Rows from block 9 of a small sound classifier, named by matrix and row number. Rows with one number within an expert belong to one neuron, the router's apart. Each number is 500 + 25 x the weight over its row's rms, rounded and kept within 0 to 999. All counts start at 0. Numbers have three digits each.
Before each expert's rows are labels from the 100 clips, of 14976, where the router gives the expert most weight on average: "top examples" is what is common among them. Only what is clearly more common there than usual is listed. The data: acted Russian speech (Dusha). In brackets: how many of the 100, against the usual share in percent.
# router: router (model.blocks.9.mlp.router.weight, 4x192), inputs 96-191
# gate: expert gate (model.blocks.9.mlp.gate, 4x96x192), inputs 96-191
# up: expert up (model.blocks.9.mlp.up, 4x96x192), inputs 96-191
# down: expert down (model.blocks.9.mlp.down, 4x192x96, transposed), outputs 96-191

# expert 3
top examples: emotion: neutral (66 vs 35.8)
router.3:538556477490491516516544464538453494530522504446477491496489525510478490491513495529497544539449477455516505488513512507491517477510467471529518468492507509481529515448528482515487519482495487506518479520522504480473472533519516509479484485518474472498511485505517473497499453523510492509
gate.0:504482503528512507452538506507488509511474516552530535489515509443486520520542464540532556466517512484494494488531488525493460497499496517556517499496525458443488482499493552496492506474506527487477488542504524511487497481525523479493548487513517514492533527482544498492493502480476520495
up.0:477507504459497489521464489494502494487500465494499472492497469557501511476474526484498445519508543486502516507507518486498526500487500524481486486492479527559506518512492440519511465501503500538523539479504454497538499518443461489495469523484501508492478494527468499542508492520535459473
down.0:490500499474481492524504472475534477506506501534508401492493489500499474496466492493476519504502490520485514461494515501503474463476496485524520476511531490487546566509462471487477449472522442497496520510491509517500484491465479512497465500504540480477473496515517520497520508485477489495
gate.1:545509505508488514490527528452523508454487509477516535516482521499503556430523526547486469503546509472512488497474488516519482547462490504531516475483500467511509540551487477487489468494490518489499500486549479460538530508516510490472518549531537499502538554513545469502509493517516516511
up.1:505521455520480511508541539487490539463484511490494509487498541490513542449511542528506493514520499464530483491482480505534508557473487506509517481508484443481517523520523504499474497462497539505513477479523479456515524530528523481479505520551506483497520552496528477498494480519497490477
down.1:498515489533459525483498499497501527515494449467474550484504450510487525523525530469518478535466510485529503521443520497535523479507558550477466531503469518535492480496493492467533496504501478520483572464484469492494484485454463440507491516481486482535456516541504498536474507527519458507
gate.2:502522485500463524536507538456538484499501486452489485498503513527484523473500546500531495523483473460532535473485511530520507517522490504473522474527491453514507537499485446484511475517507490516552512448531500471489496488478492481445483547532498505502507520537533473490465496537506476557
up.2:505524472501489509537495546461531485506507510459487482503512524514482516486499538488525496516484465476518526457491495524526510505526493501449531473518495464505519540492505453505511494540492487529549506451522508464486491500497496473459484530542486491506510518536542467486478492536494477581
down.2:507460514490499526481498488509500524491503498545531543530456444488488517514490493447440472488463513503508475542534534526500499494477539504417478536455498539495486479509507497490487493528539513497474509514470501522503542493486524543532510503447449500469493511477472518489514534443481520497
gate.3:458487558499516456504468513498503525525498495567512513524504493497530521454508467486497510452496490509525501489509507523468495495432501530494508519471529460464491500487467495520463506528480548515478498501461500540540534489540504498510532521487491513459510466470444563487526511437490476531
up.3:479532539530491485497446504511492532501538496482449467511479464522527475492462510498476510503493481534531476477465500483510539488457506492499473497497502512514523477490502500503494517528475544512472500480478485486516527527502489517513488515484490469508471496464453552485501498480532455511
down.3:518451480437539516542489483496504468502475526507526461507480523469503497513476507502481529476500517508455532478536540526488496521515461472504552453523514530477505538530505484508517447482517473454509499516510551526537518469499492499479492487506503491460529495497522483497537474496435505452
gate.4:517496492490467555510556484530463486508521487469507523479488512441511534486518499500500517536464512471524480498501505522498490529518522485481500507472538516471513487472512493483449491497505483484449505533496480489501479523505531526524514513536470485530463535499521460528517475490498521493
up.4:516509514552481489488463546486506506442520502511523512472495453533475510483470501495491487503514515499545476523497474479524538435472519507499440503493449471489454447510499505496535517493523561534557487509503488470493500572515524506517504520485501503503498525492468490524462509528530500502
down.4:469480471464487518525494526471517455540470523516523437486516503497520480502492497516517534507557502516481526461500532494515513514492496494505531461541480482482553539542496498518481458471522463481502511507494522516509515476462482529501467498505538484504498485526528523475499492486486475486
gate.5:497485475469495527444484501474545502460480495515497539534502515514497516501536518516514520484536496506551505513493500527510512515492512515537501482500477486454447478533458524444516515481503523500514523472469530515505521455483533469483496505493536508442539510506502492502493562490504488512
up.5:509500540516491497557493491504482508549532463487497472457489465486500498467468509468474450523475503500472480505503501468486514498488512496472469525485520525545537506483506475530472491524518480503464488524501459480521515548499472541529513507491472499554462499466471500503514459482518517488
down.5:499527468469492505539527493541470519516527524499468479509522532470526461504531518455529526518452471479508528506501477487503497520515450484465544475549533496484501491468535541489514519496518489482514501522463524493481497491483542465479477492503457510490512497491528498458492502496485487460

# expert 1
top examples: emotion: angry (55 vs 18.8)
router.1:480483520502448544527488559510489472549484475533509466481523445472478501490502521460539518518503493479494509481508481526518467509511540536467505472526499487535549512498506513470503475500522491485489495462490470558494496444465463489510474532514498529516504515481531475505491509497502478472
gate.0:488467472501516491478531503505526476520459503543501516533504516480486537520509475499517490451472472506501508469524531535458473529456486516541502492512470500477507493474458509488507486461491527478523434530490503519468498483506522525495512493536529524477570451464483484463514544497438502483
up.0:511534500487471494478537515549468488507489498486493502505491519504489524503451466514498524477456503478506491480474530531467484495481503513540494494504457496515511492448497475498498493491482546502533467554519471489462476509489520527499489509510491503530498493501493484494468505548465477503
down.0:538503523507509476499474468554466531497516474490493513515490489478496517480522474481468517513430486485508485533527517497488527480485499497543512521490530480463492507438497519554442482487486542513493482509488492462504486527513528512526510533502476476500496491456459481493509468488507551500
gate.1:501500508517477516445574524495491501464480484489505491488510533489498474492481513502491521513522505499501508523480450483498447517487503495484486491516497482476499505520540516481506503544513495531478480511525519465511517498522514518487522482515505540522497521469538484521480532510507517604
up.1:463502522520459532478543546483511516491481484483498478462519524484509491507469532478541525534513523467504523498471464511546476523506527533473493471550490464498509507523514499462512480535521484524492510498537501482511503472485487502465492502533498536547469548519555485526456511529514492555
down.1:480499489550495465457507498469543527490484478525474521495515506548499498557529502530515512494505476485491482527474460467485501478506512506580498525502484478515497485507448550493525506510478512519483490456489490468462483504519489474514475493473557500515510468471473512517455500500527499559
gate.2:511494493520483537459586519501505497464483477487496495502494545469494468500505516496480501534505504516506503523493456486500459514498497471483495505519511486458487492510534530477502497535518491501469492511501534461504521480518527522494525490505492536521499511448535484515481535490499540584
up.2:458509491515451526469523571472510517470482509477479476480515543495513476481465528489539533527524510472529533501483469515543489526516520527481493450550484466487525497538512487467501500534505498522503496486542507468511524469492492515458486510544508533529483539499553477517470529519512482566
down.2:486495507549503468466516491490527531498489474532456531488508510544503499539534486536511499495497484482479471523486469466486491479489517522575496530500487482512514474489457544507511508521474498505484503474481482476481482506507484471529484475472557505522502475488481524519470494507507492568
gate.3:502478494501492495435509512524490482532493527541513476510523495538463455499532499487512506532475529505437494515511492515514449509477495500492493479527522528520508527467506506508524487500518476481473533490514530537493521452473459465477483493484494534465506486506537519527477530508529504519
up.3:493546508492517501545481495471521497474522490454478513491488512467540531507453486522492505459521466503557518471504510497486550490516514494522497504472466480480501476518482479494471504493477514533530446514492478474500489540534534554523525489530519468539485500494462462490522474494474488492
down.3:521514505495492509552486482525502486499496488465550509535481494487503524453492507459490523486447467480531506510528498535483502504487496496505510490492534509476493508461498475505489509477559517518545473507466511517532492505506525507515513505494476482444554493493476499468475494504467503421
gate.4:547474478462532497478503468511494505487505539508485517517457530499509483507491488546477473468512521497471480541505516493493508499520421469527502464507512517502488474509512544518496502479481516480498534535482524467509495509469551498514446501487506480488545507517502524440488495531480505491
up.4:472530490522476483503504520491508506467490476481499484513534513529521522484487477494500535489501480525531527427448491482496498514465522544534504515497464499486497524481473473504513524506489507540509462468541495490483514507529457480495538463527523497489471493487500492543504525499515442522
down.4:517470477448529498536470473490512497476509483479533496512484472506471510473506521473496439519485564475465478513525503525493470490539500540486507473469522518542497550524492444518493462523516523506508501463504457520515480529499461446521519534511506486453525529538550497532517484532505506461
gate.5:522509506493503515465480524500473467432514472454519518485461510527505519453501479528443517517512523487514495514515525491474492479501490478495471508451480543486490490525486462517474490507503495565500485517541481477531500533515526509492516501496487479482499516473515470531490513500525502508
up.5:523496488482504469504497486476531544483460491516536545512487502534471542492527504479470456492487490498489442518509525502459448512470482523525496547505483514547525497489454499514518484474516506479532505498494473483469520455490528499488497524503525526465544502453468498487494538500498506496
down.5:512509482506498518521487454494512492482512472513502533532500441523464530508525507459499465500482510513536512527490521481480521527475522490476473547473475480506450470503496520522527514505470535504489513459485495515521518518482493497531549535473469521480507468499456478499492519485542522482

# expert 2
top examples: emotion: sad (85 vs 27)
router.2:517464481522501484509486486454509508467478517487505525485498469472516531523491498555499473468553523538498464488452491503519522519504523504572490539475513500506474505544478500502490500444509512497483540470488481477520510538506501500538526527516544475486499533513471546483510492488493508430
gate.0:517512488528494508546463496493521489487510484505527529489467507467466499512521497466517495527468516457496511515537503509477518519533478506490501487522520506494510485480486492507533479516492543502527473490525489466460472508537525502491519548521498521482516531483530432496463460556493540516
up.0:509511517514525468533447531475514515493520516512516518504493481492468539500488457519506512471512512489493501500522523501466502482477487506549496505471493494498501464500493473540517485487460562518535468500526454494474469537567518503515544527537533518511534505476459469477475472526506531501
down.0:463464467498481508541501510510496500478456519534520460480510488533528479520485527515493462492510517511502525470497522511538503499484471515509537472521480468518488547504495486475522459486551492495531530480512485494505500503415457491508462512484505482466501506543530529490488518512490461459
gate.1:503545514504489504535476481544444532491508496471483500480489487488498506529504514491456506536493515499503471511480464463521489429534498511475499498500499505502509492491542499483516531534521491513533520498484462463476495506516500477518484491506448430528491539528541492496492464536500485531
up.1:475496517495510519457472471475542491532521479518485520552486518528509489471518497453521510516476470479497541511542541529464519515483476466479523474502506512466503489484459506512488494527477505474479488506492534543519511458479533506457492505462508541459527457482462519482493519456489507538
down.1:473496490486493512508489458536463521506508521550488528514502498480511528533520514478525520479485525493539494530510487520499561485508487496459533507492503460511483494477553526510509519504501505476500554478474487497486479506485520504560477523483443500505469476518494560498473477480500527485
gate.2:527490505496508511496480525499453495473490499514509511478481521486536503484487500528469492524520524505485490506500489449513494477510455501457496504480508569475487461535526526555456496508489479510486474545506477476534500539549506503506505474511495485527549541481505472502519467530531512502
up.2:523484487500510531502493514499466472465503506498511478495509533506546482488491497527457479521517516526467498481472487443522510493523451476468514505488511577478482474534525528561459494492468464506476491539513498479530498534545484509518516460507491472519531511495497483510531473526539506486
down.2:463471474466523548480489510487520491475469500490509475491508538516535494520487516487497458523478552526464507477429527472527511508525515524511481508520460507479453488486482481520510484488470433502488535538521518482514510512500505488499500457485511479519488524527550502542506499527487462511
gate.3:527513545517486484518464484504485536514532478475519545488447454526467498500530494478490494527511527462485460533522519513480514458508499518435476531476483493542523454504498462525532504567527507520545522519477471492488492530480490477491484520464487501510490506506471471506475475528517516540
up.3:487502511543482502489497545524478477517497530541494481500515501477529447482484479487477509501486463519521523474481466467529472501477524473527516475482532513465457530474517546490467530507470482494474465494494518546516490480527534536507530476509477480478503484513510533460527519478504499508
down.3:511505507513468535525551478525487514479476428485526538473512502510505520471548548454527511527467537484531509542490493520482556542490526524461483513524498474499470477473507534453496493519504526508488501480516499464542504510462491469479548511471456528497514533544493489512452503513547482484
gate.4:502531551519489439508492506489492520540501476527476508493478500522511508506477488498507504500501496478512506513507502531500476468490500523501490488498516473503507511488485503494468499532516519473493501488507484519516488479495507523514485520497508514534511493517504549453499468490479509510
up.4:531484471462484554495515468532497491450502476489493546504479495483499495513548514488501502527478486509525470486510495493495515506488501460503480536508480498487501457486521511488520491475510461493497504500475526481496510521484521458509517491472464509463502491464504456522493537497485499507
down.4:543516530486484497492538459563435487521503496530485501494493471484454541496538481527491490476470512470539502489498493498456451469485506509521501490459492472487515546473528518458482499464476512513496539490459460502506452498475505487525515488494469503480499508500515510520504491506467514481
gate.5:505500500494520470520499443539490504561506519534454509545488486458526475536501478474500524494459475505486477495533511508481513476525479476491524504497510501502548513450530536530485535511477513466496518498441504543448500468489503504519476488484474477475500468508489545438502482471451502503
up.5:518492488507549447508480468547485516528503552521485503539510463482505477546496483483512486483462507504477468498531495500520497458541488493513516509467504524539514516458547514553500536489448532490507523484459492538428474484494487499513478492519472469473504471535480545473517484494465515485
down.5:530482530474452557532513471494524490533507476537521518486447451503475523483511533488485499501504515466520476529536524518475519489465487471485496478522497493508537492506488501474510461499553528455529502519488514498510523492440508526487466542445509525487545480491476488462466482521483528462