Weights of a small sound classifier: batches of 128.
Rows from block 9 of a small sound classifier, named by matrix and row number. Rows with one number within an expert belong to one neuron, the router's apart. Each number is 128 + 24 x the weight over its row's rms, rounded and kept within 0 to 255. All counts start at 0.
Before each expert's rows are labels from the 100 clips, of 14976, where the router gives the expert most weight on average: "top examples" is what is common among them. Only what is clearly more common there than usual is listed. The data: acted Russian speech (Dusha).
# router: router (model.blocks.9.mlp.router.weight, 4x192), inputs 96-191
# gate: expert gate (model.blocks.9.mlp.gate, 4x96x192), inputs 96-191
# up: expert up (model.blocks.9.mlp.up, 4x96x192), inputs 96-191
# down: expert down (model.blocks.9.mlp.down, 4x192x96, transposed), outputs 96-191

# expert 1
top examples: emotion: angry
router.1 [109 112 147 130  78 170 154 116 185 138 118 101 175 113 104 159 136  95 109 150  75 101 107 129 119 130 148  90 165 145 145 131 121 108 122 137 110 136 110 153 145  97 136 138 167 162  96 133 101 153 127 115 162 175 139 127 134 140  99 130 104 128 149 119 114 117 123  91 118  99 183 122 124  74  94  92 117 137 103 159 141 126 156 143 132 143 110 158 104 133 120 137 125 130 107 101]
gate.20 [168 113 111 127 122 135  92 113 135 108 139  71  90 137 161 121 119 165 139  87 153 157 127 151  99  88 123 126 114  85 104  98 142 135 130 166 105  98 175 130 131 136 146 124 101  98 106  96  88 120 110 146 137 127 135 130 113  93 111 136 118 166 116 145  90 140 114 150 163 148 130 163  96 134 125 154 130 125  91 129 113 109 107 113 167 127 143 132 119  98 136 138 170 130 139 168]
up.20 [166 121  94 117 134 152 121  92 152  77 143  85 109 150 133  89 104 140 159 137 167 140 143 163  98 112 102 126 113 117 112 136 113 150 115 153  86  90 163 115 109 144 141 151 104  91  97 123 123 124  92 154 123 132 123 153 140  79 158 133 139 153  86 129 136 147 118 154 132 156 118 133 121 139 156 138 129 125 132 118 131 112 103 124 160  98 156 123 114 108 158 146 154 151 105 140]
down.20 [140 132 134 126 139  90 122 183 118 143 110 127 152 158 144 171 100 112 119 132 138  81  95 135 128 133 100 158 139 160 110 161 125 140 111 106  77 145 114 104  84 105 148 114 129 100  89 146 124 126 141 120 124 155 140 146 147 174 124 131 148 127 102 102  72 119 151 166 102 136 112 119  99 124 145 136 160 147 108  86 130 104 122 126 111  95  99 124 166 114 138 136 100 101 145 143]
gate.21 [193  79 132 143 136 125 129 132 100 106 158  96 107 127 116 144 143 155 123 100  91 101  92 149 133 135 134 124 113 130  98 132 149 136 112  81 122 152 122 137  87 127 125 131  96 116 118 122 147  77 131 145 140 131 125 142 131 133 130 148 125 134 170 186 109 107  99 124 135 114 146 135  88 163 155 122 144 171 149 155 141 131 139  92 183 123  93  98 120 118 155 109 145 117 158 105]
up.21 [183  88 132 132 121 145 144 141 108 159 120 105 147 119 115 170 124 139 119 103  93  90 110 116 137 128 136 105 133 120 110 106 151 142 102  82 118 157 120 111  87 123 139 137  95  91 103 132 151 102 135 154 141 141  96 105 149 165 122 126 141 129 143 162  86  94 106 141 113 117 150 125  94 134 152 136 159 157 149 146 138 100 148 120 167 106  94  93 121 109 152  91 115 109 149 100]
down.21 [130 123 174 101 143 132 143 128  99  77 163 129 148 123 107 110 126 119 144 123 135 142 144 121 124  78 107 119 128 142 132 151 127 118  82 168 156 135 141 129 131 143 158 116 126 128  41 144 144 121 141 147 118 113 139 173 107 103 129 120 115 152 128 147 124 134 114 130 149 135 152 121 155  97 109  99 155  93 119 139 104 116 160 145 130 134 153 117 156 112  93 121 121 131 126 145]
gate.22 [114 105 111  84 142 138 134 123 101 128 115  83 132 123  83 156 115 126 148 126 161 111 161 154  72  98 125 110 126 110  96 124 112 128 136 188  92 145 155 109  56 115 157 131 101 119  96 138 111 128 119 169 123 143 129 146 129 103 142  83 140 183 100 119 104 104 101 145 142 108 145 163 131 104 144 125 163 136 140 116 119  95 147 118 148  78 124  87 143 106 168 129  85 135  98 142]
up.22 [114  71  96  90 136 151 150 133 110 128 113  78 135 132 127 152 137 112 147 129 138  85 145 119  84 103 119 100 136 107 121 123 130 144 111 170  81 147 149 114  74 127 158 156  98 106  66 140 111 129 133 179 129 149 140 158 149  99 138 104 128 201  98 126 102 103 103 146 142 120 169 164 119 125 150 111 147 131 156 133 134  82 149 102 140  95 117 111 125 105 161 122  92 122 107 144]
down.22 [138 125 106 103 136 153 103 161 131 170  70 121 114 166 135 136  96 132 121 151 174 168 165 169 113 134 110 181 126 128 140 162 159 145 149 131 118 129 126 127 109 134 117 118 120 104 109 139 133 122 121  64 103 107 125 137 179 133 160 138 162 144  77 109 132 149 175 177 132 136  88 120 154 139  86 135 133 109 139  94 122  94 123 133  93 101 143 163 120 177 120 127 130 131 129 144]

# expert 2
top examples: emotion: sad
router.2 [145  94 110 149 129 113 137 114 114  84 137 136  97 107 145 116 133 152 114 126  99 101 144 158 150 119 126 181 127 102  98 179 150 164 126  93 116  82 119 131 147 150 146 132 150 131 197 119 166 104 140 128 134 103 133 170 107 128 130 119 128  74 136 140 125 112 166  99 116 110 105 147 138 164 134 129 128 164 152 154 143 170 104 115 127 160 140 100 172 112 138 121 117 121 135  61]
gate.20 [147 181 130  99 155 102 152 135  83 160  92 124 153 179 165 120  97  97 120 103 136 121 138  73 157  89 123 141  90 104 141 128 117 130 102 134 152 139 119  93 121 132 110 144  98 103 136 132 150 130 134 133 133 152 130 124 159 130 132 145 116 128 122  91  73 119 141 141 102 147 114  95 123 138 131 120 164 144  96  88 103 119  88 160  83  60 125 106 134 110 115  89 143 105 142 151]
up.20 [123 157  94  73 142  93 165 125 121 141 115 106 146 143 146  83 101  99 152 160 129 112 118 110 152  85 118 164 114 137 115 137 101 142  91 143  96 143 141 132 103 115 126 146 115 110 178 171 123 159 101 142 162 187 163 125 146  90 128 171 109  85 132 109 110 165 126 103  92 146 134  73 138 132 118  88 137 157  93  99 147 149  98 134 120  78 119 107 123 109 145 132 130  78 110 115]
down.20 [170 138 164 112 104 132 168 119 138 160  91 100 157 154 137 112 165 124 107 141 118 115 104 152 103 142  97 133 106 171 132 122 137 164 144 113 101 134 110 105 106 100 110 114 129 112 101 120 137 147 138 122 120 150  94 118 154 131 102 133 116 111 159 112  82 164 142 159 126 133 149 143 131 126 128 115 138 143 122 109 120 103 144 182 139 122 132 109  97 118 115 108 152 120 131 132]
gate.21 [104 162 158 145 121 135  93  73 134 170  80 122 142 137 139 132  98 124 107 105 117 151 120  84 114 106 126 118 117 132 162 114 137 105 137 164 163 132 126 127 146 135 103 136 123 141  83 102  88 120 144 140  74 120 128  97 143 114 121 102 133 197  96 144 158 117 128 136 130 133 143 140 113 126 142 146 159 100 117 120 117  77 117 126 109 131 128 130 148 131 123 116 125 138 121 193]
up.21 [142 138 154 148 124 158 126 121 131 121 103  84 101 157 121 117 132  94  97 127 121 142 130  96 107  93 111 157  96 134 179 152 160 131 117 156 114 146 127 104 126 139 123 119 125 132 100 119 100 105 156 160 104 127 132 154 150 116 148 106 101 165  94 138 156  95 109 157 165 102 130 153 112 155 159 105 155 118 152 104 146 120 137 150 107 126 130 147 124 148 125  81 156 153 132 159]
down.21 [143 130 111 121 137 110 142 106 134  72 187 150 179 143 137  81 131 127 127 135 110 139 151 130 137 114 127 123 107 128 146 162 111 117  91 140 150 113 160 140 146 148 127 144 132 116 154 110 139 155 114 143 162 107 107 162  61  93 121 180 112 105 185 142 133 185 135 153  98 159 133 108 164 131 122 141 136 112 127 155  93 183 125 150 137 126 166 111 143 104 105 133 145 112 118 107]
gate.22 [176 112 133 152 115 130 169  95 106 135 118 127 121 139 128 148 119 136 130  96 102  97 100 128 143 120 130 109 114 146 120 120  97 134 132  90 125 131  96 162 119 132 120 155 109 114  85 135 131 119 144 104 124 179 136 126 159 133  63 134 146 162 166 146  78 108  92  99 117 116 153 124 114 140 156 126 158 150 129 176 129  99 125 123 153 135  84 121 156  89 144 113 133  82 165 132]
up.22 [116 111 108 122 121 120 134 126 147 121 108 130  82  99 140 126 133 115 111 131 132 125 104 157 129 103 113 173 142 160  91 168 104 148 128 103  88  87 105 148 129  94 137 112 168 164 131 104 124 143  57  70 137 170 151 157 133  97  54 168 139 132 173 130 147 126  77  99 161 129 134 135 131 128 137 106 109 135 138 116 138 141 138 139 148 161 105 150 134 148 140 164 130  81  94 130]
down.22 [117 162 136 142 125 139 118 155 123 179  74 148 111 127 131 134 111 160 138  98 136 131 128 174 123 120 161 141 129 123 125 123 114 114 187 143 166 148 110 129 121 134 133 115 142 140 117 115 124  92 114  95 121 112 139  94 171 125  84 120 158 150 120 146 141 122 107 103 130  98  98 133 156 150 150 151 173 132 164 128 121  83 115 132 129 137 106 118 119 133 145 138 100 135 150 169]

# expert 3
top examples: emotion: neutral
router.3 [164 181 106 119 119 143 144 171  94 164  83 123 157 149 132  76 106 119 124 117 152 138 107 118 119 140 123 156 125 170 165  79 106  85 144 133 116 140 139 135 120 144 105 138  96 100 156 145  97 120 135 136 110 156 143  78 154 111 143 116 146 110 123 115 134 146 108 148 149 132 109 102 101 160 146 143 137 107 113 114 146 103 101 127 138 113 133 144 103 125 127  83 150 137 120 137]
gate.20 [105 125 111  83 181 126 139 165 105 140 126 157 160 106 113 153 105 141 133 161 136 129 133 115 128 174 101 145 135 138 116 125 115 145  94 153 138 175 155 124  92 104 162 117 129 129 157 163 156 143 128  95 154 143 145 113 142 114 171 124 134 106 122  90 139 134 135 126 111 154 129 134 154  99 134 124 102 106 179  91 121 115 157 118 119  76 133 142 149 115 141 134  85 121 142 122]
up.20 [127 118 120  93 162 117 139 174  84 127 150 131 154 124 105 130 117 126 133 148 122 148 100 133 127 160 103 129 146 129 135 136 133 113  90 162 125 156 171 160  78  97 154 130 129 134 143 145 140 135 136  98 183 143 186 129 125  81 135 133 105 116 137  84 130 132 169 124 140 137 132 137 138 101 103  97  89  87 153 100 104 133 177 116 108  95 166 160 142 131 121 125 108 130 137 139]
down.20 [ 82 121 101 142 131 103 112 140 143 121 143 163 121  91 135 153 115 117 134 157 146 188 133  99 118 155 139 121 157 123 114 110 127 150 124 146 157 126 128 122 143 118 145 101 111 149 150 131 156 163 118  65 174 140 171 133 105 150 159 135 146 135 108 155 134 128 153  97 155 141 126 111 164  77 100 117 105 106 158 123 140 138 158 113 112 107 124 134 179 138 113 137  99 159 140 153]
gate.21 [122  88 150 101 140 140 130 143 147 132 118 105 154 100  95 161 119 149 139 172 156  97 148 149 123 142  77 112 155 170 110 111 127 120 103 150  99 148 147 171 106 100 156 119 133 144 119 145 119 144 159 108 110 150 145 109 125 123 140  93 122 132 120 111  98  85 101 149 135 130 194 142 136  69 158 145 121 119 161 113 137 125 154 128 159 111 135 177 109  99 148 127 110 117 118 126]
up.21 [132 170 114 151 107 118 129  99 118 137 133 161  95 155 151  84 124 124 115  95  91 147  91 113 144 117 168 108  99 103 150 120 126 129 166  94 156 106  91  95 153 174 107 137 143 124 105 104 149  98 106 138 149 131 102 130 138 123 123 168 157 147 135 146 170 160 145  96 110 117  59 105 129 196 114 114 140 161 111 156 115 114 104 148  86 165 111  89 124 167 108 123 133 148 141 156]
down.21 [162 133 117 104 135 147 161 128 108  99 155 112 161 145 126  96 152  98 114 125 142  86 115 118 145 121 114 135 114 187 148 143 119 123  90 152 102 147 144 155 101 109 102 158 111 109 127 161 106 145 155 172 101 159 132 140 121  99 124 140  82  94 125  89 109 152 131 162 134 144 137 109  91 130 163 153 135 127 112 132 144 155 123 136 134 141 132 141  90 110 126  92 149  94 142 125]
gate.22 [137 135 106 127 142 133 124 149 104  87 179 130  97 131  68 115 126 119 182 151 123 154  77 127 109 161 142 113 128 136  92 131 103 134 151 139 123 134 124 121  34 153 150 113 110 120 118 130 142 133  99 110  83 108 123 146 101 182 115 163 148 144 114 169 160 123  94 127 122 129  97 115 126 128 147 135 107 134 159 133 108 145 165  92 159  80  77 103 122 106 115 142 115 157 129 145]
up.22 [112 140 132 127 128 107 122 137 116  90 194 138 127 127  98 121 120 127 175 155 132 128 123  96  96 162 149  87 134 132 103 112  79 139 162 143 135 134 114 129  89 144 164 116 138 121 118 132 118 139 108 130  84 124 130 120  76 174 107 141 181 155 108 148 158 112  90 112  66 162 130 124 153 110 141 137 116 108 157 126 118 150 135  92 140  89 107 101 128  87 145 159 100 156 117 152]
down.22 [155  97 123 113 136 139 103 126 132 153  93  78  97 132 146 146 179 133 148 102 107 125 102 159 119  81 113 161  64 122 105 138 142 160 119 123 114 140 124 123 118 113 139  91 166 113 144  94 117  72 123 129 125 103 151 130 148 102 143 117 136 103 129 168 122  94 123 132 148 141 158 151 175 119 158 119 169 123 174 140 133 114 131 109 156 147 114 131 136 123 156 139 125 125 162  96]